config.yaml
model: "image captioner"
dataset: "photos with spoken descriptions (Open Images, Localized Narratives)"
train_examples: 203450
image_size: 64
crop_scale_min: 0.5
horizontal_flip: false
tokenizer: "word"
vocab_size: 4585
encoder_arch: "mobilenet_v2"
encoder_norm: "groupnorm"
encoder_activation: "silu"
encoder_weight_standardization: false
encoder_depths: [2, 2, 4, 2]
encoder_kernel_size: 5
encoder_stem: "deep"
encoder_expansion: 4
encoder_widths: [32, 64, 128, 256]
fusion: "prefix"
label_smoothing: 0.05
decoder_width: 256
decoder_layers: 10
decoder_norm: "layernorm"
decoder_norm_position: "pre"
decoder_activation: "quick_gelu"
decoder_mlp_ratio: 3
decoder_head_dim: 16
decoder_fused_qkv: true
decoder_bias: "all"
decoder_qk_norm: false
decoder_parallel_block: false
decoder_dropout: 0.1
decoder_inner_norm: false
decoder_drop_path: 0.1
decoder_positions: "learned"
decoder_prefix_bidirectional: true
decoder_connector: "linear"
decoder_tie_embeddings: false
init: "torch_default"
residual_init: "scaled_by_depth"
optimizer: "soap"
beta2: 0.95
lr: 0.0014
beta1: 0.9
shampoo_beta: 0.95
eps: 1e-08
precondition_frequency: 32
max_precond_dim: 512
one_sided: false
adamw_lr_other_params: 0.0026
grad_clip: 1.0
steps: 8500
batch_size: 256
epochs: 10.7
lr_schedule: "poly"
final_lr_fraction: 0.1
warmup_steps: 1700
weight_decay: 0.1
adamw_weight_decay_other_params: 0
Rows from block 7 of the image encoder of a small image captioner, named by matrix and row number. Rows with one number belong to one channel. Each number is 500 + 25 x the weight over its row's rms, rounded and kept within 0 to 999. All counts start at 0. Numbers have three digits each. After the name is the row's rms in percent of the matrix's.
After each channel's rows are labels from the 100 images, of 14848, where the channel reaches its highest value: "strongest on" is what is common among them. Only what is clearly more common there than usual is listed. The data: photos with spoken descriptions (Open Images, Localized Narratives). In brackets: how many of the 100.
# convs0: expand pointwise conv (encoder.blocks.7.convs.0.weight, 512x128x1x1), inputs 0-127
# convs1: depthwise 5x5 conv (encoder.blocks.7.convs.1.weight, 512x1x5x5, trained with AdamW), a 5x5 kernel
# convs2: project pointwise conv (encoder.blocks.7.convs.2.weight, 128x512x1x1, transposed), outputs 0-127

convs0.459 095:504499509483485491501527483515487512498532505509521506469494508485501533504494460467472480532484501519509512498550525450470485496480489508509515491496535487503483469473518535491547493515498499509509427504523467525474528536516466484477483502463490552534505504487530513511476539451505511467503536528446463498487457505538444477495494513486518521519540525528515433508505549533515483484506
convs1.459 103:499520521506511527510522520523532473532461522489473516451542510493524474530
convs2.459 093:484521535517506510512519487505520490488482517494494466503501514510502510501559504495535543534541499448491499498494475499491482508509504490486497529518463508437485505490499509504482526500466529512502463492448549448507449542505508555511490480531473489486485508526486504553527469526500522466515513514492512524514519517545512513509467476447437478486472522484485514439506483536475517514526
strongest on: text has "sky" (52)

convs0.359 104:535484474492501500485516492507530470509479475503501507496451501508489506483507483463530473497462507499480534523495509501497551457488486471511507560527562531511506501499511502502470522470515507517488535518511531503467507494466514503512512522515477431548483545486514476466437447483446536515472473484517483514520518510513492477499491507450505486543493468516538489486476497507497544525471
convs1.359 111:521489441490507478468477474503467508540521495481510510464456492473508493472
convs2.359 114:451494475495455472485528523474500469529518502494463461549489531458486496474492470489516523514482468476493490469460500504527528485484503492522527533511510493488529538486492471544502513544488469474468506512515476509474462502489488488498521522538491483479465525437546509528503496493520517492473501505504444467546526484484467478520520514489469485536488478502468479476473473485529475524447
strongest on: text has "trees" (55)

convs0.289 108:515496483515533540483488554577553502524491510500474462515517506519499518487516467506535436538503553508498485488495473490502458496495511522434506541471525472535501505476504488506503472465484479509503518513534475554539500505487521504510485518478474522514457527492518472461509506478556500494457505507486501485532494530513524447508486513497480504497525494521470498531517517514514484482513
convs1.289 096:514538522502523532543527518522497537478514509488481449482518476514460508485
convs2.289 101:475509468512494540516490500511520530485471496528465502488494519511506509485454528479507495517500511459490522434543499458505537519496517454512489524533443503528526466484519506467505522528523488514476485478480506513455498477513545519470530488498505532522512507490490494493492493498519490504513562507486463499563544465458501452458485491500512543459503516466499494501480464538462493480485
strongest on: text has "food" (39); text has "white" (30); text has "plate" (27)

convs0.238 099:469454514486537477540561472479459484533472541527478498541515512509507505509481533514466505472472516565496484491521510492506453496472468489494512489517492483511514509475526487525498480512429459495493477485501485450464495492472454486495510493535480503492538522532544497491496495513479553463506484491493488475512512519435466484526524494507499509522523474548501524490490494494521496491517
convs1.238 106:478488522468449511535532502500529532518525497524515490518527521533540497526
convs2.238 096:488527482475497513482510516504502530481502533503489506513480490556506488544513529572503503520551519426528490501459521539512551523537495498514492489483499509494453515525505520482536485538522542500522485495517492489504488494529511506515507498495502525497496477494483496474523476482528499472567497502513498502489518506512468521533514512469493470548519511517443483573463512499476538532508
strongest on: text has "people" (45); text has "holding" (41); text has "two" (29)

convs0.203 093:528549511557485492497489526504538476510472509514514476475465514519532509526454520527499499512506470491547483488522488462476480502508504546456485485551470492543571470531473512492534532505489497511499499476535496480478474472536528519523478538496482471492485494476531480470486516491492510436512537462506492501503481509503512498550502528489507493490495516458512482495531539465499459495481
convs1.203 112:493498461485500489476474492490477482457473465475470451479487491476456491478
convs2.203 106:540479516520503525481479529535417494479494540519522485492488540490510493477473528509551499505452482498542538523456484485475447495488491495473491492515520561461477528500510453525471499493531463480504512512505495461501493476471480484493508491433536526480520502529488525495527466495509496500503515519462491473510477500458514479506513465517504519488497486484505534495493547530520472518518
strongest on: text has "plants" (39)

convs0.135 100:464455485512511464517512469513505522494500552475507498496516527519541527511482475472484505495453483506533481484464488510475441498528470507515527526454537511480518475492448491497475474533492474505471494529532500479518475533552527470517500495468507447514490489500498508502505532473509507501480495505465472534499499522547478543483520550484572472524491516509516518468511507493495522541487
convs1.135 091:516487527519513485526502533528463502475519476499472485474451520507490453462
convs2.135 104:498525519482506483491540508484446514508501540480498473488506533482469494510535471457483477507526470528504483499491471524508491536473441489514501506498443484492488500516518445529468481496503474490517485494504509495518535492524472498512530511470508490500488493470505457461479498482429498471444521488512484449564474515465459465524482532508457504490475472521470510465488507491510518469504
strongest on: text has "sky" (75); text has "trees" (57); text has "water" (27)

convs0.103 125:489457491499501471469507524514510520487491501476477492488513488468495446503532482456538555439491481523495461498479469498526517506488499507481531518496467518481476511458459515518479508462497490518519489496497519500488545528467463455487506471489467501480517502459482520550478540531538521489501472489494548503533501544500533475456497502522491506500486520538531468525521478471467505453485
convs1.103 105:502546553538493506522544543517503472470473476523497487512495484497508480500
convs2.103 125:495492500499517512495472494491491501512515508480507514518489465499506447468512468498504506478455464540478504450466507533504484509523487493487496517518464506517471542461505508498486474499508495461443520515538524461494472522502502463528481479510512536490498495496518499550525478508491469465526466496498477552526535532421477507526461521517507528532536500510511539447496481487512439487491
strongest on: text has "wearing" (31); text has "woman" (30)

convs0.423 104:454465446501495507465466498488534454528467506474480512516482535504461512499514517505561500526498509510496500534439481487530492492482476496483524478510534483503510474477525485502481534488520522510487487493500441468502531532495511507500480517512530466497495536548470540501537497508514505495487497517495520489501490505513511518453505529485483437498514501547440520501484551460512470500456
convs1.423 089:528516539520510522518532551503486520511540504461511518470480527515527527509
convs2.423 108:519539510472480521489498527518530512499563489542516499518497550512467487470491505535470493516526507537528501515545491469462463482523498474501517499494480545453445518476517497459529473489459545492510526509478514527500524497510489482514466518462464490507512486491532498518469524436495513496507503517516519504466503452495457565502527526500465530501498520459493524491495501517498524501490
strongest on: text has "trees" (74); text has "sky" (58); text has "grass" (30); text has "plants" (28)

convs0.414 096:499530533491502469497533465495499544503480466498468447531504481492489484492520471469506504485514482477454508498493489512499529483472484516522478453548502497453577493524492472499526488476487500472470518505538486573491504484491447477542482515502472470513507509494514513521452490539455522509491502501460470465498495510485518504511497506546504470486525469492503523477473473474493516535463
convs1.414 099:485490512532530524548511537512503496485483527469547483538488509534517491525
convs2.414 096:469510453452519496507532509483496504473497474490548506466493520527497520480497505491502501482511508525500489503467490548505455542489503464509522489492557491489512498515546505474540478516499445482503531500492521544561500482531493501524458541474496525514491492569504509556481515476493487502497532501524486454501511527481461494492483499515481504447490496490481519516482507497552549540515
strongest on: text has "trees" (56); text has "plants" (29)

convs0.477 106:525482482512516509525519529482509463457460547479502513478478538464500503490472483477525476514510526520482502461494523503518528489496501508517516496517537504537489518531486579492499536508494503490486481524539496516468506483510461500506522503507552504528493470468467432506513501487455499447479488500477514481493509510524528515539460511494480509459443477463481522460483514507535459472495
convs1.477 108:529521535494538507513482490505513482472501535519524511548535545533516515512
convs2.477 105:515507481514507506536460479523500486516542507522512499482528505488482484496525472506531445506523466481491529547503495494491448550458515510506446459504529464466493474519507482525506485521467468487441535516487490525499499467501498499465519458455494540443521488499517463493484486508477480459522467471523535481539479481498492496464474507526507517529486493485539511507532492463495468485513
strongest on: text has "sky" (73); text has "water" (26)

convs0.299 094:508468516505502507488515488480503473514503499523520496524440494527505459520500427509512500516469517534439492510518456487487542541528505498494537522495495500504528507499512475524508498527523481456497481469469485492526503476491477466500496482501480482514495469523510479551483472495483469531501522468526482532536459547491464502526508461498528533521480507461474450537470505486489539499557
convs1.299 105:477469452477468471483491464463480482472468482493520540485501513500535501505
convs2.299 116:506497531511476519477548512482518514510488535478528464522484487518507528468470521458507506469494500484462432484477519493529553535466528500470501521494512504552535543523457536501510483486551498495528502521490527522502527533498508517509504524517507505518474469454468509511540490496496445515506494501495509515479498513509508492489493483521518505431526503545520537530480464503535523452503
strongest on: text has "wearing" (29)

convs0.473 109:512477462527482472535519513467503454533540515481496467524510504545514486499475526476475505493505464525457482488483480471522493479538505484486508498508521464445508506465486470514499473501494525468543499529515464532515521455514494503543490485438493526521500516440498534479534508475485469451516498474491484497492516518515532475482515486479498524516505481511544509506433476519542498476510
convs1.473 105:499508469477490501524493503468518544547512484537521543522532471512530509514
convs2.473 105:494472502554514489485531515515489465551497521494482527458506467488516505489485527550509492480491486475499523539538521494516467470507456457522503556528494494539479508535511525519503475520513504519479516511458499476454465558476489457537479500501536511487496487488489531498511485468487534532537529494474533503498432484497452507524501511502495481498500489513486470523452531478518519520497
strongest on: text has "trees" (83); text has "sky" (73); text has "grass" (43)

convs0.154 121:486490490534449477522496482465499517484535507498496449446477488480497472488479550503512475463434515528522511514536512520470493501485486503505502556465524490505526562506496486450509484478490461511507555556476497452510478510509505526531538499496566522510490514484494492519512472533489529526504483477508519480468513527494492509504476501490503502470526477535508499477496493492501465454491
convs1.154 107:493532482511504501495497470501517494457481472523513517519525526530557522551
convs2.154 121:499488465488496499484525488443451493480505525501512492520486467482515450516502504550520485497500505521513501453532497505485550506541479530484482469472506514475518509542483431521494481494451494484504551508507471494454486479496490533531496517448531507466475494489503519522506479499506540456495509523535530477561482496495482484485479514485489485520516500478458498482488455489468515446481
strongest on: text has "water" (66); text has "sky" (56); text has "buildings" (29)

convs0.212 097:486489455538491510480481511518482501537504484516492514555496530510490497538497460500507497506510510508529471484495531452496505501494526478467460487487505478497488493532474451527469490517521463479479512495471501517525523526543517513513550514524498449511483473514507483506554452460470511506486531491516494443487469436544505516502455511500540534453538485487520502489499476501502530532479
convs1.212 092:522467470502510498533511470513531520487498466531547512459453512509517520492
convs2.212 087:513506534504505515533509554461499482463491528487505501559507488517484477493504500507457452517526535506505493505520505495489481515521446461459505465434486458513480509497473537512557470524513502530530532462503502526523488477496509502531482532487505467504522529480485454515498492507498548468478480483486515503464511538485516523506503497526535518486493504463450502518505499454544470479483
strongest on: text has "water" (29)

convs0.104 111:477487458486514522472474452524522485503472506473483461487500483498469488480516503514504497510496500555476524451517516537539515522514513520512496500512515514508529544525529568476485493508514527469523508526500482487468507537507499479537525502560520508513497459456508522524443506577500502516494462517507477550518483541495496491522547512536509492512514511495549477535484492496513511507509
convs1.104 114:489464460446488473510499445511466524526503491510515521528474489518506508481
convs2.104 099:480523498515503535454511512498496476556487527509478519470474491498425454477496515493501512474527509501494502471468476532514553513508517518559523494539506491484456469464486511483513518475509474514543542512507546526529486529517513472468520486495503492538528458479498497513540483493494515484458473502573510507538507528471487518471522507492521508513493477550505475501510470518505514496523
strongest on: text has "wearing" (38); text has "holding" (37); text has "man" (32); text has "woman" (30)

convs0.336 099:492468462493482515483554561509491490504490429505503489522493546506481547517497493478492496484483528530488502493535508501507497484546507570527512501491497493511499518519491465503485510478516498521521505513522507498487441445510459514481530481519489502509508510481487457520509522538519515520496480506469554501521525467531537516497528538474516506512545472491465480470498513544516439487480
convs1.336 103:532540491492536492534537522534538500531505538515506506530529523524490511504
convs2.336 098:510467484487520486522474494465496522529504496484535510504487500490470507499485538500531500464461496501507540549463512475520473490497495495487521518496544503473519484520529519498481506496509469479477511445552493478504502520548526500492481506491542497469526524488549443488555502484489537520518501485494515448506525520451492525539468485516455488507449477497526559494478477518484529459492
strongest on: text has "flowers" (29); text has "plants" (26)

convs0.29 106:489499508481486549509501488529519501503519549470529474500446468499472513524525487520470458466495478506496480528470472562546501530485445526515465500504503516517470492504521488489468528507477466460486467491506523512512493517514526498492510534483506512510531499480528444513514459515518515507518491477460499517478534479508471490495483529515510474514487523546536519434528501486539490554477
convs1.29 102:469480501507519525530524532536533493478479473503492500458485477461483463470
convs2.29 113:455490480503510481459496576506534466498552524504531491495508499503510478520494460491448485475496506518539487493485506510491488474520500492492486488503525529513501470526534477533507504495466477471544447445504493526475491505518533483494455521535460510548487534505545538535510502485516501474506524485486524529539526507497519478488502480470506549473457488505509549532491505529504494506532
strongest on: text has "people" (44)

convs0.65 093:536503546491514461483518509515477514484495503492529491509499470504461500459535473519481463464535512503506505535503485512512537496538497505485485507497534497510521507465509490533510518511532487471474539504475511577526496494507459496498452457551481459483487490501437526445520537464494484506471508506499501495536498466485541529527506492484480547501494483518477512470542476506544503521518
convs1.65 096:514497516476478494446514505476511461520549515505476514506523528484487464457
convs2.65 098:498474498502546511519489499483515498489536481533514489486489532543516503528514502514516536504493547532490497525509518498493482465522519504522518499440515516441500470469480521505530468523457510512513499538474458499492512516477500518527446505484498469527522499506542497549561532490517529475501549476503544509519508539502510516469517506470458531545505515519541465514544476497472498518516
strongest on: text has "grass" (38); text has "plants" (27)

convs0.130 102:531490496463496538503525467498562504522505510466473477521494489482547523525511443479521522530499505496514548486483490475475465484479539481485509508490515522548474533504490529485494476481510470508526503507502488496509516506504530466551493480459523503444514531513510483532535494487484493454508506485459516523467524424479504470492516542460494488520493517463472512475510524491507510535538
convs1.130 093:516533547514492511509526520523479540525509479481535521522492503505528549534
convs2.130 092:525534573473540465519532485550500473504493524545481478526488497524460513532499515494555439549539510503516527516508493467511528496538507493466511507508512522512512501549512491479541515498516509483502464504508492523465499504506483525516532471460519501519513525470547525489504449521478492481504537523524494500547471508484517481469470498471477504477525458492494512493476518495469495486523
strongest on: text has "grass" (33)

convs0.160 103:490521507506477527501532503525500488528460516524493465482493528497526515516529490502515494479507498528504520516532478517497536520451499502549405497515504476507556499516492536526534505469481463502538541520526537528528480454454519491500493484481492500502477506438500506470507510470477498534509488511517475519484512523464477457522520498500515522523516478567499501477499482474481546480500
convs1.160 096:512523463476543475458456523529495520510526532513502538503513514490497525522
convs2.160 104:545521527501456504503513519496511531488505525509483554497478538462542495511527476530517481474500485505559476562473483491479460486472506515503467428510505449478501516481497445473479520479506509479486500536484487485455514500476511524521481513507507498537483526561495534514515522493537477529492482494468504485466493492462491505451478479480475502485521516499506497516509492511458480538478
strongest on: text has "people" (49)

convs0.174 109:537481459514466460505519529462515501500495469467504521513536485471503489508485533474514523441514550552569493444514471498503486526503492502557496485481478518491482534465506506515472493473435502526488482508503531499505509480521486463511538495508491498506512489524504494506489478547535483492479482529505469514543483479459515486503490495530469491545502562506500515485507498466520536495504
convs1.174 114:482452527544508497455503513510472450509531509484483507501509484455516519499
convs2.174 102:489528553499537509523519509475466493492508479521461506487530531468472518498449526486463543518509454522470500442535559469509468490507533535474483521453483500510475521491492496441488504482487494526499508525460481508485498516487485470470558463510476479464496511510503512507512544516523505459510514526524511534502520478529471485505490507511530502508506514519461500446517497484469514488528
strongest on: text has "wearing" (40); text has "man" (30)

convs0.368 107:474480481472548507479513485464524522483463474500490505525521492455471480503537507475507531438533502570524522499516488484522467508499522480496475491516484525501531439524502485544491509476453455508530551503529493493464498479486475471534501513475503522513527491479524513516490521506508470481531511527534528496484465495485505521528467531508502515519446496525506499522566469495492506517483
convs1.368 095:530550509495473536532511520480515499493516466547493479510482523496474528535
convs2.368 104:445485521468523492520513449560513498492508467481508473489531456508513486462489492539490511515497520490491472540523483478520476471518432503529459498497484544477526507477437492514483500478518495498489491503504528509521504536493533500493494533441538540542512496496488470481431477496523494483517511484506522493505518489533505497495487449538530489502485501489497503473458549486508487487511
strongest on: text has "wearing" (29); text has "woman" (26)

convs0.398 096:495530460480526466445478484437507476465517528516487510490505503452522466512495532511451490552492503524530479483498478520515499490515492509517526479496455479497534513492536522507562483470464468455484510485518481494550523496539529507505496480527526517528526518494460505476488508463497486504500555520467475474488514470510452484496496476488493507523494546547485495487478496485483527480523
convs1.398 078:503491533507482535494488494533540544490516481497547507498468511541514539519
convs2.398 095:508523480459497475508491459515497513507501480475472571523482485516449513507489488498503539476537473492505477523507481494504495522482530498528519472538458476499503493559492501485510506521550468515447474491520500468489578477518491527482550531541527476462499510538483470504498524502512519542484458502552484516514483492480499496539475485521537532511475493509521491506492482497478498516470
strongest on: text has "plants" (26)

convs0.125 105:536516511492505508504517498439486500485508517535469558514513530492518504498502513513540486510490494485497454546486494503536512515483460523477488502526528472497521427533533462488460467475482492536497445474477490521493494482512504534505521493528551538480477480500551506519506503493440444482463489534513503538515487532478511502520518492512493513486523532537533517497513532494476507490519
convs1.125 084:478483504497502466533533532506525520521495524519511501532544529515507558523
convs2.125 102:517509499510482489463479475493521469487523449497489543506519475484499527490485454448491498516538495431481497453548514496506484506531496511528550473505484489501501492481488475508518538515510498505470501523545494484513467486504510529484525485493468529486523507538484534529509540512495503501495495481549526486463496448501532484513475454503432452492529529522471520523506496544504504535480
strongest on: text has "sky" (67)

convs0.64 106:512506543544494483495504446486505521486443496510518499531488499511514489524503535514494519463503525469507490506483462521527504514455526521547477461489501455467514545511499462522484507462521514532522514495537507523479529491518538481445504489532508565523520513509520530505492530505545499528451502519509490485486508529554511486478470474496513460535519504479502538511510472463524502470500
convs1.64 097:523507522528527492532517540537539523489487515519522502512529532533506539526
convs2.64 094:501503510465520503504541475541529487480490480508488489468494526478495496542463518529521445498540505494491531510473508493502459505486497483538507479491517505480489502436494511485502443505527435481469521523511505510495516494476501502484491483491503518512551535494477567492540503477500562490526530501461491548490514509551476502506492452492533479480446525513500544499519491493511534517508
strongest on: text has "flowers" (31); text has "plant" (25)

convs0.34 095:468521502523537511473482474466514466487485545483501453518456500519506517453501486504493454467495465485506515422511518513481484491502522504520471509472490455483511514556501529473500552441507515513506481540509499540493499548506513489451521511497473504544507459452513529519514520513519500511472528533507507509509523519544510503492518509512506472460467486478480518504493490489467476466499
convs1.34 090:517491473501458494543504510526494507504510539542493468515536545519527521519
convs2.34 094:472468495437499552482494513496490516503514497516508497490493489490501485506518496505528454492525511478511534497491452485450506563478489486455494489501535489478436498513508470471462499510472540484508516487482498496535525478483503440488480520488528564538478476460511530446511504504529510520480467440509502493530481516509492492493484486495524460532499459508509489453505516464497495515500
strongest on: text has "sky" (52)

convs0.309 092:505478504494480509502507508516480537492508527579466483512485519509497486489465507479522491473498511542518490565478487481492525537494484502492485534496503531539459511522521459530488484494501511504466531498539502536514480528505556491486531502460510466537505457523456487449491546500553511503474518505535455496489527482526493546474484534512484513474485513501510499515466477544506471489512
convs1.309 091:522475471526490450503515540533464498529491505463484533520473472481502491486
convs2.309 091:489471466472520481530471470482516497498478496497486478551512522510517506506532419478511475523557530449527537515506514485489519539519503518535523507483454506459524476524481489508511515479505500534520522471498527509507486471484501515497494473498477485467480487518504458488564513464444522490507466471476561464508478510545480528490499520508501523495463508488498506506502466540496517485509
strongest on: text has "plants" (29)

convs0.319 111:528514506532487470507504522497497506517487488521495473503504511513447488482507513493518477513468495500502476483487511507538508516501484506465518516498509529498522507527480480509514478509466497506483533505517529527499528498497502461533500475515494525478526528462465467515511489470447528500470522474516455474495444526495549460448498524518568472482444519554484503560502476460484452474459
convs1.319 099:484530526507525511511513513531498526545546525542508515502511511505554513528
convs2.319 115:508513474435521515489498476485490475486510492493452439560519506476473505542502522503521442499484488493499509473490569518528494470483478479496514529511506503472472506529518468517441493495504514483529487487493445508501478475519517484521506478506520482485512531478514484488468502488505561477490485480520480455507543504516502455467511499519513522499487553527467478512517451503540485507490
strongest on: text has "food" (67); text has "plate" (59); text has "table" (34); text has "bowl" (28)

convs0.402 094:494457461473462471493470529524547478481455454481480455520527495513464471469467450451524493491465476475507543529528533501499507503490502499489483471517504515492550494493512495554498467516494454473488515469493469478503500476496511516493486551515511549482509501504495481513522496482505496503488484481464482437450503528511522503512518499460485501535498518487458502490554495522511505507510
convs1.402 096:517482485497531470477478469501466517482514470514490513460519478530555508535
convs2.402 101:475496500489498455480485499469488502444506504464522470482484542491477489517497450511510495503458540493474516459469500493482458512496503499490521488482493487527496519471544496463427475477503471451492525462496476512494458454475481527517494524562457511503518526516496483488502489544513505504465503482506478507484485452499510518505534464499485457483534456473495485529503449501517519514513
strongest on: text has "grass" (25)

convs0.178 109:452570511500481492500496493479467481511478572483516527487503497499542505527495490516455503517477495525465531467486467517513491507492525522495497513504479469521500471540513506528519482514508494478504518491467461516515528470471474537486486503528531500478512501465489463517433472483495547466481526510541482526481545499509532529516472529537504539516533465513510519473489504490556504517514
convs1.178 110:469471512504490457479442486460505521511499512504530554526494489508505524499
convs2.178 108:499418510489517496533518515475479501491481490530487443458516483493457507482510461536504529481492494473497532480528516507503534480473537488504494494503500563468514476453477508476502497517461483473485486558518506482486480512446462462519486490513490476539489492483490487512514509488512502522519477485499531482540533461516450517517521511482503504477495490477513432542497512494495532526479
strongest on: text has "people" (57); text has "standing" (55)

convs0.510 112:510444423499475487491484510493502475574473478460514505502508505514480485489510473506491435487471502537489506488489514559517520482460505533485487518500532525466513478474530515492493512537475491521492484478488525498526515517510533533527479488467545487495483500489509491469493523444492430522475501494465515491475484505550500503494515511500511534518486489553489514529489509479488517478465
convs1.510 127:486522530524473511521519539532539488504535548500493490523531527482505520530
convs2.510 107:476536522454539475511490473517541472476504530499476470507514485488528550522477454507526538539477513520495504494501528503495497533545507477573514505512486487506515522508463502481496487462449496522508471482545473501493524528530529511518510521552549505452489548506503487501512506545466508506497521485493515534478508510487462504514484509455479503491483548477524528491496500470505485455508
strongest on: text has "grass" (38)

convs0.460 096:536497481461502522449488542519518495477498500523489499474569483475514484517495508557515491541492484486476446516488503490510512456499452469500478489508470495499509487521531480506503511475495541479470477471490474523472500501511481471507511532480498451460519449476486499459476482501550493484508456532478498521438494509499527473484489525529535488549488512483497491493515526534462516522477
convs1.460 104:484482516500489511506521513451520526521491449543506474465457525488515476498
convs2.460 096:499526502516525481517497485511485505473498539517517514471477485472529489496439487533486474466511485472482495501515508477547519514531504506476479493487476481498510486504447495553536511498476488526503477496503498461546503544514532524476518544459443512480531510505474497533548510511533529512564542507505503472528533501492490519519501524502497502483432511481478499522465451513479510473539
strongest on: text has "plants" (27)

convs0.210 100:514440486454519483479541491514498488476473497503534453511477444457538463512508506467518493474506546501486483518503477493495484479515484505475518506479470490518508514503496499542508497513463525487557512523465489458501506503496497548510540476492493516510552531505459506542493480474550496499469484472509511518482479506456482493496516529492482527491553491554516463502481555475517510487486
convs1.210 101:525483493542532521548495535543485518539515529510519524519530510511494503519
convs2.210 100:490489531443485528514476509501527486479507522493483529500535485522526470511531448516482432527496535507486493520457475545496500503457459499446466488508449464512503512524480515468494469519474471496528500481519490480481480506480493471508505534483532468515504523477496543498492501535507500475502516442499543529511473481476512521501451478531538499456506472530482474493497536475500486486506
strongest on: text has "people" (49); text has "standing" (48); text has "smiling" (31); text has "woman" (26)

convs0.273 112:515520502540525456497493516490534465538505519527490495532535510469478471522451497496478508524544485533516545519440534480483471463488493510490482544504492522561518513488502474469530488513506514496503557491466467482507479492522515498500487516512513502473471484510505500544508498510523526477489477528540518565505468496501490547539507495460528488494503564522476495473503516489488495469526
convs1.273 097:466472511479472473528498517525519518462490485516546526512528492544472475508
convs2.273 094:461522454468480506463520508512551513530458466502516464520497509460522506496510539482472535528518517486555535546498522483500525545471452477533517459506519477485485521549497512531481506534503487516542495519484522492550493531479508492482507504487472512502536508447479469518527539560516487519527476514526517542494505474491491513513504505503496539489536511504500518530528511505495516490491
strongest on: text has "wearing" (34); text has "man" (29)

convs0.150 105:455531470481479532496516523511518544514496508527461497498528504516492498510471505503490503480467481529458507512517501495496500496530527522521538519535522527477488530519492490466459440515459500525530567526523517478501462506512511477483572490525516493504491510503489456491483517479494455487464511501509501523447511506529478578481466493484511496533501536503496490465497457469525488505496
convs1.150 098:482478484523518470452467500519528505502522532516543522497532491496476455479
convs2.150 098:506494500477531508485476539485490466516559504514494497508520523490530520459475471482493509467498501483531480504521491490554479513526502535533511485492521488483555533539555507523503499479443481536510469475500495553527504481532503495532483512530544497523530484496543496519512542484513500477426477546478489490520499471477466515474480470534500497508515520511472505528507514475507495553491
strongest on: text has "sky" (55)

convs0.399 095:487515507516524507493501497444476564520455526520475472511474513489470523515507501510479520500503486503496537522506474497524503442460505492495494513476465474486480517543465510527503497478485541512507521491487543534562519516504474528526482451526489491430536488488539496552544506489492515495511485540479506524518482503526490462505489548536507544537483503502480534488517498513466508505493
convs1.399 094:504527518503505522539532509456515524539500488527535540506515525530529517479
convs2.399 100:491494561511515478432477511550486461525485511458507508504519523488503531525493522521505461487506486495512450477492534495498462480495487482488481478544504500505472521480512500498483483517550460472481461556548473501534484466458509535482459523480500499456497492523451521482507512467520473529468519502492500550462501468498495526479529489517513522516472519462498480514490533501513503505512
strongest on: text has "grass" (26)

convs0.274 103:490480540490518470538488471559503506478507528546513519498491568508481489509477528522514475453455527492456485483484518504487504479514554504462532532485489470508507546495544490515460489515512497499481498504468494529506488499508497532491542519480456479480532512460500485527473525463519525514522496521490472527507537516467519502469466513498485498491501526458531492498537553473497482540521
convs1.274 092:529488457469529516466492512483531474500522497547530527525531506527502473497
convs2.274 103:485470483558531508498493483467503457497469455506489463470510502508484501474501507529491531498503509445482476502446466433498511444490485504497525451457480492510516499492521461457544572520487509526506529500524493502516512455481477473498512484474477484457500486486500502480480522510514490516473462543452508482507511528508492470485490482506513464506507493486521507480515518489455474474515
strongest on: text has "plants" (33)

convs0.351 107:520500476467482501476500504519525456517462486518487452490516498479472531490482464525490511510438505520513517503531498517468539488522473517505490505474515493533501523535457494525478467479532501467487504505504473493532495500495486467485493462543489491496507508467529469477578537526509467470527513451458506543512438504513497469495461477517458499494513544494488488472494477491479468495468
convs1.351 116:477498500494519532542544530502516551517511525522514542504527497495527529518
convs2.351 107:544550498522531532502492514505524483506497522495506499528567502540509483569524495494492514488481510514487534492527538481491518521504523522498477496508475459486510475498499494524451482478473520512484502462519498474522524477464501529548490496481516469494491459485481521487527543468532532486517476524501496495468531545503499504469478520511501458515444556465471508507488486484443488489538
strongest on: text has "grass" (55); text has "ground" (31)

convs0.128 119:451508489499455475468471488522477510518488535529482523478510507485553491489498539498530486485513505482523493442508474506518505483502536510475477509520550473508525503492499515487504453487533478484481511498461513530515483499484436535465465479473479512449532509502494493557453498464480505477549504489528497508471552530540478513506464527498478520485504475539491502524496482483540520485511
convs1.128 117:480520484477510491463463463464494497526532504516546522529491490534534516514
convs2.128 111:479522508461442469502477480512518460492493550505483506471535494527521536548509487519478508501490506459511502481473511499494517526478539520519521527489481504507486466523502539503515548503465498465519556471500503477520518495530521496493469542517469521513478515496516494460494524519467481517520483525504456527470511455475459532511532528511482470519451510539522520505482527486550531459506
strongest on: text has "people" (55); text has "road" (39); text has "buildings" (33)